Rows from block 5 of a small self-supervised image encoder, named by matrix and row number. Rows with one number within an expert belong to one neuron, the router's apart. Each number is 500 + 40 x the weight over its row's rms, rounded and kept within 0 to 999. All counts start at 0. Numbers have three digits each.
Before each expert's rows are labels from the 100 images, of 14848, where the router gives the expert most weight on average: "responds to" is what is common among them; "lies over" is the class under the peak. Only what is clearly more common there than usual is listed. The data: aerial photos of the United States (SatlasPretrain). In brackets: how many of the 100.
# router: router (model.blocks.5.mlp.router.weight, 8x384, trained with AdamW), inputs 192-239
# up: expert up (model.blocks.5.mlp.up, 8x192x384), inputs 192-239
# down: expert down (model.blocks.5.mlp.down, 8x384x192, transposed), outputs 192-239

# expert 5
responds to: building (96)
lies over: building (40)
router.5:485486553496564498468531499489477516418463493575532549537513438542519489512528546519476521536461508516514514564486514506458523512500498512513464
up.10:458517479494506514374475507514460590516518501588488470510536628479483501490481476517539488511501503497500594557538500500502529467508540586509493
down.10:516507498482500427562464585553502493497554519512499548506430534512519508513452480514503508505577484495512489497494488473498482592427485501460512
up.11:512492481522494503366488521353494462499461500599493530513489546490497499496487634420533500487496523476497452500469503501492505458465579545498501
down.11:494505501489491493520525507572459501561490501478492526498503492485480546535474525700483492522490519555527517528526490502524482524444529492494502
up.12:313502516363524501517482504567524484480483500521508496528505500506493488497521469516486503451610521494526534499492486504491498601635501500482535
down.12:488515461571500480567509483490452468666505511476449506500556463469461432471505565579510399536414529498486402494416497507516502466296476486502499
up.13:537498508450467461470498504481505489469598500404483505480445516473514489496452461479538489482534496508523593494540498502501475474512544534486503
down.13:502536493443499509448561567505484505508479504527509541515510546492454498480480612493512505501458495514501475515358445510524520579446510474516505
up.14:445494501480486491502476450516494483559517498483507472487535488573490506501494462475466496511453498520558540560434496499475510519510511512492532
down.14:512485516480496494420514469675484497419428492490496583498490510520425452491499377465476508509541467493506479568528484484525479508453360515581508
up.15:487460487522480520497514459507458437516493503518491507465575583427456453506466502513463504475492469491531480525538502497539493471493487472516506
down.15:538507489488524501395504499521494566513469498542502577508594477506518528466517538476506487488503510503508507542540494514487530450574581446459500
up.16:585504488518519595515535477546511641495562501456493517517460619489484481480480534516410497512499473502513507513486499503507487604535610529506501
down.16:468504503509498511489490521532509484532584505501496608497397519472457465500557541489470499495485502491510491471550493501511496588378475504496498
up.17:515512509514477539487497470527515481479553499447501517527489500462476490511505546521501498493483523492518463544467504500507504499518536493508511
down.17:476488525481511484550516517495497620491486499430462458468416591510496434542484506497514503523508469475496537401546500533520461447465475497516495
up.18:382488518486506503550501415473499530445474500487511501506507417466459481501453515542572497500472496491476509500495497498499499473604503457482502
down.18:495507501483489508520455487503499481322356501516500502502457479507525434506532536520501517504451419509506469485520505499494513414487505513494499
up.19:553507499477438501458506422434497349503541501426521505504495515459499510486535453479566496510451569478488473510478497500521475439515507495494492
down.19:493519481580506524524543514524457542508422496465552511511465470465432429510544582485473495488534532500500580529429497479498517551439486482568500
up.20:493375533463489529513471511486499436531505501561520499496387472523502510491458481510474503523465483506501391516459500504513546511485393513497526
down.20:475501512597497525485495476535500507412453493511496494534527544496509463511484576520468502512543377422463540466546516485482534525543584476524534
up.21:481482496489496535577476523506509551499417498509508470480643486531483466494503511531533501496505506516434465446457501499497502480423493505487496
down.21:708540482490491475502631632450511406548574497524510538513491551492495552502385533515486497504453504502522492554547514505495562483494536513522509
up.22:483506514510552493521495501543490519500510502432509429503473512484485498505517481465532503506477496485498518440560501504463536674593501471516487
down.22:529491504511504507572483475464474424504505495523480635479515425514603505492479490514441493498382523492582516520610496493480519501431537506442568
up.23:499445503496495602499497463462503485512509500528491498509497524406589552490485466514472482503505524477501490518514499501496491494506535504505501
down.23:453489509498492499418518483512507488381504500488483504500500494497505511506561447493502502497465439463492499486509491501497516508446497498484514
up.24:570532502523491514500478531487510436504533500497491444503443472547535482488473518509479494499501509501482596485480506505498566540595501486493495
down.24:453496449467505480547555517489512473492509511466507490510564564496524522483628571499480503494466375491484493506517492516451387518519517516501518
up.25:588486474528517461465491480439507525454562500495415501500562496514498515495456559503438493488442516479528513515586503498473503457491479484480508
down.25:497479506372503487578472489496487472721522504509514447493494473446528552478444459538515486504676528545477509507328501485498521484503532512520509
up.26:497445482516485507497501490524507473483393499581492495477496465477678506482542492524527500505487505510479500488473500497477503551519500514506499
down.26:517464480489499499501543508419517494351503506513503474499523514491518502484476567506489499503468439507503479491554499485505481499506500503520505
up.27:490473441514475481508466500471497486448477500499477506516484456459548481493483593499493504494517461497423483488462509498503503554480513503523492
down.27:491484505525511518577525564506508524557495504527494454502485511511494500495538431532512504502408534499530444505517483486483468545439475515550513
up.28:660505512512514471459481507502495500483494499536498492497466505544441498496495481504522501496516500491522548513490497500508492394498505504491504
down.28:446501493459491506560447496508499507612501502511503509498523521389518504502490607504495500501470499511503491502529506495515514500502502498491495
up.29:453494506486499524506518496527502430495614500518497484485495496487565489490436511386505497502518513505508507499589502498483500547463544509500502
down.29:470525499514501521444494499484501569542493504507504517496512473506479487457501574489509502502495493332460576500475569500514524584539541502503539
up.30:519504493528433466507502501548497503500487500462500496502552547501484506506464488476503496483486485500497390531481499498489505504610477496494497
down.30:682498509445492490535513473511507497574501496517500564491510501506497524505496607498500483514488536519501522568584496485510488472489490480501497
up.31:490444500513530690518490474612475527523526500354481485456524441483409487505474452487437494484545557493474561493518499502489469562486487518496496
down.31:542554473579487445315418471520502532498571513508520410465525424534525449487517525483485505594493511500503503528398496485536493486521547477529509
up.32:464482508402526528447518462489503537470508498489496461463442557421451498526509557618548503442477493508487567457513502506561519521717510498468507
down.32:420495512540515495537362533544467437510431503520499471522499466532503492504468580501553486494503445517469518485556478500526489474500511484551475
up.33:506454446494439533484568520609512458501598503481516468512511490504497441482413476522491496520482491499484507388507499496512495571515474504467493
down.33:456599510548528480530490458517510515496627498473517534486591480484439517443516514478469509501477458489515528525477509485493449522512465460492511
up.34:563548500502508569485499519472507421470450503471496510518497453667512475488521470510517513477520439511571501498467505502480499519619518486514508
down.34:486489512508478553514416487541565577500504498521524489521482518496496429501492476482547490499475552514434479505571506495482545477369519501493518
up.35:578524526540523537506534465324499558508502496464497488432495505627470494503459445492449506507482492502500475537515501501497516506528469504442498
down.35:484514498521489502538475474485475479488559484491476515504557457490437427509460478502509520494502495566508485480471497525538439451508510456480448
up.36:578467508507519486509488500477490524500500500485496523490460595490487506505576487503444498498507503494449565501474500500519504432487492512506490
down.36:475517474525541526511546532514507472487460507598491450542490514511564519501428505527566512494502340524494514532499496550477575497461491482509492
up.37:532503513456506516522472502489490516487500502451506507497465452525499491501528494499592498487488506496491509485490514500494497374461476509507510
down.37:493498494510491494480556489373516479477460495491498483560541623486528476515466457531446497509493489487480477492565503503489512457568489551509515
up.38:524490489513511536468494472474496482493553498444497483456468609431553522515497521516510502528489530501521560544487498503487466495506575373503489
down.38:523480462498417510494531491513489390426543506495500537497536396754415542516479544509652509512516489554445503484518473522497510504573531447504494
up.39:450487503477495521488509555461508388494555502532483478559524510507562507491535534504487498432531544494574489470433508499502477605500548526486508
down.39:505463511541491529500616462480515533581494507473504531506473547526502515493431490503476516496493474478456500507539478503497503479482510512480505
up.40:462462491518455523498483494289501464548429503504454443478362508532525511509568541531433497498492507509450542448485503492488468492506481518499498
down.40:537537487495484507509516530516504495468479500493476512506526601507471479492456473540545497505507536488530465543483486494490526500478500501485500
up.41:519525507469495489491466392485494544524459502387475511520501445512487503488486474503417495486431502476505500498527498495520497658477494476503502
down.41:594484515489530500588517496510476505492517467516482423517543499433471508516437391458513513499582541519516486501534506506522554486474545580557491
up.42:520487458509491535373499501551511488494435499494497514497479500488498507516428518496444501465581503506482501458435495502509506465478583475501504
down.42:486491517487508523550552506568494522489540501635505537513490498507445500496504530524480523491488494488523493608492504502498465498481489489451509
up.43:488476528518481467446467470551496458467591499463469466489502491517596507511542499492519510506513509507538512532514496503484426432476552523514498
down.43:473487504506499514522486535391485544508521510522507491507510467464431369511480559463454524496498521486453471521405516498517485491513476473491539
up.44:532469501492543513496481464511508524488528498500486507541498480503544434493465519565524503490508580486522436507361501503487495484342505529502490
down.44:541539529503493497522461510473509390441492473515477491496471594499500535498479499545479478500474469497466498532535482455476526457550494525489511
up.45:535515516493502476470513481531493496499501500574511491508523417548591500501464471509413498501494504490509516510422500509520473509539495505496500
down.45:510504432453499484503506463523484482543492489466496462505531520520460526553486516539516499519505541534551499516553496512483533530511496486501491
up.46:496475511481497526434488490505515395478467500485480490501494501497577503487538463506584500527484470484474471505517504498547475439467483430461500
down.46:486482498489500448576543485429492480435491515531540500533477488508460481511518477540501531495633522466487491529502537494506476544417475497484452
up.47:547506489510492525487513610452487493526516498484448526510467525455544504533501518571518506507486535409515505473481495498474540552565435525489495
down.47:441438500508492486537465541561505504525520506434367477517498511546567502489478528468502469486506516468546491507596477501499527503481491495510508
up.48:499523350503471548491494456449492465518468499503508476558522498444508503498491433540526495507538471490515498502498496504508484602715535494498503
down.48:471519497521551493453466444554500600523470495484510477490513461474483496495565532430508473487485460490495490512616424492482486518376489516502554
up.49:562502495482495508441528441493506470473524499484497500511452515571511518493466436594554496497503490494441400467500500502520534521525429476493509
down.49:502460505500497479521475493606487516469469504391468526512481515445437615490561522504475479514528538459563569544491471504514512498423467491496492

# expert 4
responds to: crop field (66)
lies over: crop field (63)
router.4:471429520445502498506578450537567526527535493498521499470507491455554506476549560503555449497450455446446496475502500529480496535444534522559537
up.10:494500496548462468483419480494496556527504502462511510498434482472507488500490554641483491442454469499529509504520480517532503499452484514490502
down.10:494533484478501502479481477529459420457503546607407480485493451509498535505524434463486481493527522512496498533532520500537484508546514512550472
up.11:518482547475476473519463491476489387588314496522498493526500502476582519504488396508508488485489501515437560490397490500495492538439506533541531
down.11:447501491471525505537534516513500523475517502446494479516494513496454474507525507432637498509464492513475479551486528517535519582547616459500473
up.12:464504529517481514470457490507510566615515504527500526519504591508516501486426444485465547509457469496501451510411502503463502549491475523446511
down.12:554536504460503408520501516445507505367507513502475460456371561505496525519557493419506495509516527466517549506493494541527524432503506538510502
up.13:538495459501527504479546505418498440502541499506498487498496560550505518477497533506493501513518485492545478535528502501485569448544521467491508
down.13:640501521575495540476536433492470602495452502569492525503495554501519488501508479491495548498499450515475575519454489516436482473480511482502505
up.14:481586486502517458447362506511499513510493497385499523497489497510436522510454491496535503489518524481400514466391489501497489524446491488427509
down.14:516509499514520609531503488422547474374518530461430529523495497550528513484560541514482544512455489550483531591506503531504548510495530490478465
up.15:562515506511511445591499518537499473460483498499456480527496502509533485495486464530574488495501514493503579469505509492501556496518418537542506
down.15:509502491508506466477494434562495564507413498529519495483522497536491439529482361454437554527447514461482495634501482495476502522446498476501491
up.16:501500491512503491476516525643501530497519500586492505496552542476488495507497640516540502499502500499469485485461499499532474526506507502554499
down.16:499485512507494511514531508525508561490493493580515501492512469462522512503485497426490489500520507495507506495467495493473477476374558515509504
up.17:566506512446499478488510543579502473508451501474482464499504484641527490539492494520511506504508482486494497497440500503498492536560489512490498
down.17:479510516518508468449481583617468558492486520621502450516545381495499499500508493491472501502480446498493502504529524511619495545669488497492496
up.18:556456506487504527521476498519507517496499498516490497493516624474506496499349512473467500507549536520525521485486499492501533493488461528471482
down.18:528519506412503458443511448659478532525458495489497577505473586496473489486463452521555490513521490488531500492414521476497490465469495491510489
up.19:387492541518519578502484565452502458487515500492516491504602453609533508501495301511536505503441466450470484485483505499501490493636545531502500
down.19:560501495487546507538610509592458471506554502497520525504481557503502493501491725428503541501510542508530472438439496515507461447405486494527488
up.20:474509553552489493512518449505505505512509501459484494460426536443463513494510553513458518500503476523512495484553503501524504512548494524484507
down.20:488494516502498474466456414474481587449501495503486493497485486530495479508491457512507496478495532500488494558547499511460598515442521504476482
up.21:485482449487504531465504480533523546505422499514495487480514495527488514504517425406473503497548501504448546499593509509574498509481530500488493
down.21:491489466467458561461504467428494412523502498508496460470485484571511542502565486485496474509490454507506555543396490406494401510528502416535529
up.22:520519485487494472507543468515557465576567500465506570505543442448434458477469482502522498508505513499514503475539507504504504531523478486480491
down.22:500522482476429510456607500521531513497406502542504504500553522411596510553512477485496494514489502485453490536519494477499546502470560523487512
up.23:620507486460514547508489514491504482500660499532472482486487490503503491506520576485506495483497480492500548486516499500487506537375466525503499
down.23:495496505515490496505501441508490500499411501541476388521488447354523509425482329508479496488498535487520427509501496492486481495521558503501471
up.24:506538512477491415522568488653504496535458504524507502474480487513443503496453482422540499511528500523504491501477499503490514511552510577511493
down.24:453463502535513518523545472472505353520501533573500539508530439465536472501499470493498506489470407497499491516549512511491515514532449516470543
up.25:517510484493509503494545490486505478499511502528458503510511336501508506498473502339532494507517497479509617515501496502501517467519509503479505
down.25:518542462513522488509585469494499504481504502494502474507507455513498478505480481453506497507478490502510510489482505501524485448508484484493500
up.26:499547506494493563526576499458495313425610503587486533506499534503445507498489438452495496520517479521526515519446496496510502566434484513505494
down.26:557438481496451489481534538469474458509334484436506495489545522526523502492499609436480498532494505497522489475528513502489510468489479494458522
up.27:480504507519506499504499501506504493492486501498460512511615490567322497487509522543526493521495515507528542527443499500492513598544455503497502
down.27:436507526513504503520490539488549503521534502377596539498521478495458475522550530432502506502453491495442489506459502510580503471431423495493491
up.28:489514555477468477487678449453463492500473502480544563477474422494505516468512453546477502485507496480497492517449497505504478519527387509495499
down.28:532503477497449497680496518571476471519550487529526493521510565503474504502512555389535500494496509497482516505502526505563494482542490496505496
up.29:505505462515505499496481494516499417460508500504499503483498508487537491488488664497484497503506506492557504497456500502517510426512549500461504
down.29:458502521488494499548449518507508502498489486478490462501492606458435503506538469526516499511518502491493495444571488500510513562557534509490486
up.30:562474501522481500474509481440498497516503500509504616527686520469442483508510265482526499518501486506447491505528502500527497609503489495499514
down.30:484527521489496492495529515548515516459538501529497423507483541494468503512520721474383507501532510506518481488490480508509478477497630490519518
up.31:481510485502503480496506499487498457497440501573502528495496520485524467500409428456480495500506584494524474497485492500466526497574492519497481
down.31:584488500469491487506487461538489548504469498447496521519497571526485503498511513508542515496483469479453495510481489480572465447427458443504514
up.32:500473525502482470413435410512503550497525500484497538523462484505611479501495441500526499490496455510495504498441501502505506438530577493480501
down.32:490520497511539562524479502432501513530511512501501437493514484403398546507485525491485492496536536547455536499456503499515487557508498508500512
up.33:517524509562536487479485499473521512496397502530483399493570415426505523466571563519512493540508533495508540512502517501528508508488465533514502
down.33:514490465496517450428504406513449509519437504513508454491509515524443462502479433414492524513485489490545515470455502500474517524496487509536494
up.34:386542488530507470525544535601501429499675501502499495524433532484538504506488490500552485503526518500497498454431501498484520518490573490483509
down.34:515466492493520514545510479559504474470461499490510568510596509491492522546505480491520508505515474512504468498377497501514454499550519497504499
up.35:556413519522487543485590525494501496511484498516488505561464500545568498512465517473499500505505513526495516501510506497508526541442453589509497
down.35:567542494550498508517494493550487509505492496555478524504498559506475446499496534508535506487556507487432486499460514526529465480539493479462504
up.36:505579505504479479490547465489497468493471501506517510502572439511490501505501533429483499490554508501482461511476501496505511502496499479504502
down.36:474497492472502494472562461455498482436449490664528479485496492544590479511472464440477501495483473464518497498560468506523504495483600500523503
up.37:520501488498420395543491449365502454487536502478502505464563510512570475493480500385538501494509493526489499512422503501492460401602490517487508
down.37:354547494530491511475451516565509557529544504545503523490482396511530477503457431488503528474495457470470459416598509492515500500522505467534514
up.38:520503494496349458500450504386492454452461498494489515409507540507443490514498615512448519497486559533544575507458494503533490573665466463502507
down.38:468489496566465525525460509512503486484541476567553496490595494458491500480476465491545487492520528477505495408468556509482509390493481496491502
up.39:479506511540518497503526427322484502454516492545498532506508502560505494485478471511490497498468497503494549472512502494490481431518526500471473
down.39:522374457468507474511487537609519559568513495458484491474471517481528499497492483578437494506418484504526508415544489523543432491460542484529497
up.40:430474515646507490501497433516504519505506502473583451507507646524548511536524481503489528489505492494509538508514502495503492545506426606499509
down.40:497513496531505434541501484436474483451476523473500483465476524519315502459482503480471514504515536517520505571507471485528454498553550459380487
up.41:525483474569513550500498445573483515519383503664490482496523491452450538518577481518472500520494582493483496492488467499575444540508487503466511
down.41:450480460477516489409504548485459458530480480391436488534473445552508449475592591448467496492521507513471510504572457542507543468495484501508525
up.42:534454492573499550503566544502491576515499503591474545493537442499487486500533528533534491499492528360508456506512503509485527577569435436456511
down.42:516517491485446496476328518547501354497435503542501489523521495462499503485466467538458513499517540523510497470536479463527493506424528536517501
up.43:494491445472492497516466435568472443445576499535440480556555450425509464508460485458399517503542415523526475461446449503500503499482457558445500
down.43:519475515524499534483504524497500473687429522466517481489497543461514500517388524527466559500481498485459580511518552455509502473534552475541485
up.44:496532495541499488513497469428484455493486500494511484491527484512514505480658705528528513507519559503522546472480486500491520486455472499474511
down.44:511563497473495511527488554492500500530468511498498444483519662501492502506476238528485494503486485510494521511484485518523523484511513562493477
up.45:419478511505496430498509471509487519481446499566490515517495541447514545482521489509507508495492513512464481463499485503486429527539424511482521
down.45:534531453501454488383499484497469467470534504509484462531504486537452502473505511538468498487572484478501528499633570500489492485402507484483475
up.46:521486495530507519470476481501511453492515503367526503490528519526528546480489472516494505459422496511488496515682493498556506446599506519519503
down.46:429496531488531515512516496422433556501489504511494486496491543495491499484492557491517501503535449518499536519443508507466446509582474503526546
up.47:399518526516512534486536503491526489485385499488482518506488474533582494535500487398533490476505501542495512527449490496495519520526437551497476
down.47:693520493535469467557483468555472518473560508489508554499483546549460499489485504480433481495586463505549513521554519499487455497484582482507541
up.48:502485494495422491472515564386483491526521499616431443492450507561511469477462537494470496474506532483372565485457496506572511570546541514498494
down.48:480464469459531465507489484405486519542530499523522557513462506417462500480493587471485483484481502597559411492497484503513555463461542467455508
up.49:531498493492516475448496456552495541509344503522518516491434426523480518501499448458470506506473512504494463575504497504535501366491533498498512
down.49:476506509488565492500584501490517456465559506527488508505496585496490467504599522531506486493497503433496516496529510468490517585473570542497502

# expert 0
responds to: crop field (31)
lies over: crop field (31)
router.0:477530461446457523494499486514526500534563505425444437445525454501472466487452572436491542537519513506508532461551473547513441509482454509501553
up.10:444505486458500479485491445486496481557429501589491391494504433529488510503527504568503502503497520501516488513506496500530502553504495492504482
down.10:472516503500497479502503535518501553433507500475513614512463497494562489450519498465501502502457441474443469499492512488526500461497483489498496
up.11:510479476528503506531522533612504525522464501495484539486414434603561494508494404542510499498528520475509518507439504501500508448548529504494499
down.11:292509507452503468507478439474505536474494490419615467496522511520490488515545523532489498489457459458521469532503503491508458498492473516495547
up.12:522532514516481598544489460471497414499488501475501481485457480498515496506475497505500494482469498507482344497424498499515484420446506489498491
down.12:455466525502512471499498556498510527560442508512510512493471475481583495473516511499523497492544504514497593491442496495550520599482458536527525
up.13:527515493534511430491500529509513471528498501374490545497477522530558477516503426517486503475508550505486511506383507503503506577519509498513475
down.13:537517553525489540520508467517514488458453490542493646497506492525537438531504530523487523494507502541515495419499495501509514505564494499516494
up.14:505493538481513524478452513454495491535471500470516483459485460553470461485458475530481489501573482498500553503520498494510492600495444517491508
down.14:505478506419521435594512575617438516496501512530499497507408503538475512510560549466530515516471615506539593489401478511490521576474507516487472
up.15:344449541484455448521533487510479465493512503488550469604485493414490492501570470521527491482535524453551540531487492507517512455608519490527490
down.15:526509501581628493528465499533519573452498532580489480471461631506535507517525468421426508503481484531516576636477480536503485493455498483540477
up.16:492510505563511509452519504420505432487466500476477466501425565616470475517486461550466498524538516535512508503440498501513502513505480502469502
down.16:488513478410528510487495489414491594557513511493501537496570497530459359478506510444462483481309495475502489484554512498503481481510512513507489
up.17:496484519461549552501519501514518472398550497472495513515488511509402451502536478524516501487487489500538516511452521508545504465533539519442529
down.17:453465506511502489539524511479499606382562506532518521506485658489530497497468507452553438574472445521492517415472471499495472498502470506495499
up.18:426490515514498505520494465607505401529500500563497477502527497499491526510495545513593499501504480491483508505515499500504495491495591518506500
down.18:467501502513504496680520514554508538515465493526511567500532499486505520491511526537516526498438500490463501480443515501488502565510503509508497
up.19:480492477548486532549521312478510327503587501457519535517497394492484512486420662488522497487532502486437511519494497502530517530555498545512516
down.19:546463498490502534482414495478525554504496501520537530515485422484482543510527446449479505485496439498538514476421515493495555514443503469549491
up.20:497443572537540518441481536498536507463483501490513555534505498413480496486386528473465497440427484517504445527527499495507523525546511510525499
down.20:503599508487477487541413408585483436493562486493500443502496533543464511485523439513519477504507548520500475476428520549505463525467548478433476
up.21:488510517497498503530459489689502497477496500522494627501527499485558492500473463489477498505498516499501499503420513499480505534532533511500496
down.21:477503500376489465470495501536478510493488494513499522502483491502508497504500316455554500496447510493524497505549499500500489730425488520518507
up.22:529484502503510532560486476503493473565472500552525493507514544553539495512500514502500505515520513513499503488501491500506498614448525541494497
down.22:464483502565500496377487498531502491430476501461525528499510476495526488489483411499489504496505505506504478491527491494489459492572510523497504
up.23:547515526530492539504525451505493465476490501384498539569558539556526550501471505558566509503350482446476503489495502496525542406543436542513510
down.23:466466474525491497486479485490455456532515527606467460493495483541502462497473382498497503509531491559513530584505466542536429539507460499507500
up.24:494470524471502486481560391376501508519501499482502500523494482554531523522532467500380503501486485585485516563479507495577463446533511523517503
down.24:514471503456495535525504540528499535487483506487503478495551519496502506485510492486469516494501482489467500463546373502518500483505481494486490
up.25:508504503522501391464490507474491583501500500518505499505505460538486518507531399492502504488534485495495512508561504493520498518515443499501507
down.25:503465506491488494458488494493522511539497505519505472508523452464485539514471529532459490496488495496477488559737484493541499507492538526495490
up.26:546440496496511400492495445400499517556501502478482496464480557510410507520500519507532498504548514500509524496563497503499499512460449476482498
down.26:414486523493461452484475518490499528481593479485410380504449490546443512491457448550487421510502516496510520529441502491631443376506515493564513
up.27:498518440605490507492485508628504522577483502484526419489484487537471486493507520495444505540463540502470513513423500493501490578515497487491499
down.27:484472468476471514498447490396479515498413480496525497576474513515508485498504495520423484472530409452580494419459516519524504442554520471517482
up.28:555470537510503516492479516415506382462488499499437499492532457553532521531448524515509498528586502487452516476463492502507501421538570561507490
down.28:481473498497479490478486394486489527520518496526515476529505501470489490493483425501514465476496495525484506490491506510530450501569523459541537
up.29:523412474509521483458501362539534497542452501541521476519477475473498495495493407492504477626505524470556516487502489499498514443571443502531514
down.29:533516516517492586622598476596487533491571528527503632518527524500565484537498526532441516531469470479519448558440486501596422319402474510492506
up.30:453493521488508482482466250480504477494497501494492487544487486548639515490428515520432502508499504481508457519494502499498531493485519502501497
down.30:467497500486503481523531534503498436498501502517556541499490512566682492491406410534574499498484500495504489517478494516483480514507492502544501
up.31:513449479482513487458486470523471523509400503518499571416468462451456512489501525520431505483461488509492492513459471510696535446587531562483502
down.31:502553498492514502579488506376498514499465505492492330479454605495523539435531504511478474502492482421431515523543532509482513459510482506500503
up.32:440517564475499509523620502374489488506490500482504502541498416474458505505468468362561514512542470507493534498504495509473512473508502492506511
down.32:546434502536512491510497476495502468541589510488492499506486512531502473483499481449605495495533524501466544500447532492458494569463512479493516
up.33:492493530503521477504513467499500489504438501477522574532464516508488442545459575480556530482522480504499621555386505508514492508451589478505507
down.33:530518493518510522495528515512483771496474499496419472479512482514625470526502490459481514464491480481551494495483370515526510501513503533536500
up.34:525489468486498536492498451531491430517579502474445475514495465512475495496429406500500495494553507513488471511388502501512507604520497377490506
down.34:559523447526501478546499547544524512468493500467477513528504654472506458547500594477460504519450448471473496473462557481569523495603489507511513
up.35:489456454406498500461656540492530505467537502512511530478432447494506472478499539529471524467478521516468486533500489490451527488487498506444522
down.35:498478494520513518509506477477480530513548504516493460534471536537474497499533512465468498490478470537484525503464500515449515491567525435569487
up.36:506550470448502503492503495498507490474501499472502510501462538518506461566448564538471538482480460491514558531418494493546563480510481498482510
down.36:469512551484489490404470457335484498592495502482536454516478472532493516488460398475545462510557503504505423460517514484496404494514524517502507
up.37:495541516477518511531545539578501433534351498477486553516502511504460484516512287447477457502495506498503561515502506509556486467514540489498510
down.37:431496503551532472564524433542508506327498494501495520500523494548496490495498587491500494487499490483476476554485494507492538565551486503491495
up.38:465489497522498546479494460480486489481573500482494498453494507490474511504514593505464503498524495498518472495412500501532466552524314495502499
down.38:588513501486484488497500548535504502545499494500493441503504441508492522502473450504500489507484516518486523441548484500513505489495518534517504
up.39:581479538597496519513503440443475486528518500512478490468512487535518466490457483486474500519446504420492463455552503497483512511540444493500509
down.39:484537498451524493577473446417489504441535499465526479501498465489535419510476492490489531492513496525464514528471500521485498489421509415511509
up.40:551613482521542492483519464518462416511473502488433471540503497503408520502527481499513501463445534506509508496522522494533502461510523468482492
down.40:351485497504507542554418589439509534481536497509549544497481423469523498501500491527503494499634431557527503528495461516641498468506530490524481
up.41:537484521484505516485527506514500675505494500464489527486524566488521505513529479534551506501483506508476421499538505505480478482513428498491487
down.41:494495488392516478528435511413490525523507509505439446488462469506519512492444483498526507518492550503620508508552539468481489354540504526480495
up.42:487503515568507528428504471540503518519566500599507465512467511482511523506512364453502501484534510504493504513452496498544473534502540513508474
down.42:605499438457496491532480477459518529551459502501456461505501493456507512526479377520465511496483413523501495478529474488496503592483503469446503
up.43:470483510480480516505500489468486487478460500510493497404459517533405480523507549484484496496588520502582514482659502499483423426428455531494504
down.43:523485505497499520586484490516507490476444482469468396493498483527515515497550462521531478489486499502498457487608509506488536528588509486527514
up.44:490499512524501526547477558448501509497505500499541492498518481540497490513574516508479486479540500535555494488326498501567466461509477509509502
down.44:488472478502511510498603482445497460407527515511511486513501339525515498486493390481489493542447524492467487547607520498521494489473487486479497
up.45:494498422520538396517517493541483330454474503518481497490533517491486510494480516492553499474501485533494525502530499503484489461489478514505478
down.45:476496486518495519529532474586507612504508503608507519491513515476479429501471536475498508493407423521513519527416500499415543484535509519618516
up.46:513500460508488499482531470488537525453491497482472436549513538547434483514571525504509508512508478475508484533570499493468480525477514533489525
down.46:485466496621568501516555502474501433509586491503504488489502376501483499530480484512492491515467508505497553501500456493447477500532516497516511
up.47:472482489500494462484480434523497434508477501503488469502485519511484509492494538522497500499513515489536497503619501501506501509488490532496502
down.47:517511499481493553481495494477532504495520502530480330495512494433519501505490452422493513498502506494502487517534500503456535373525514516497497
up.48:482498486613488485466519575502517484494500500440508510494402667466516506509493531521498516484491496497496496454509501501529534551432492505508482
down.48:492519544484505497524588493570519641556489496506496491495528487519461480511511488552509514488467486522482522505343509487441491506534422493505520
up.49:514464513542491489488399551375488534529393498485499523490468467534526499522506450465485499488498581477494495491480493502591496499531528508512481
down.49:493617489496544508530527497509508512458503477468507498500526541497502557528462535543478490494561430533501552519472496542491469581503511436546504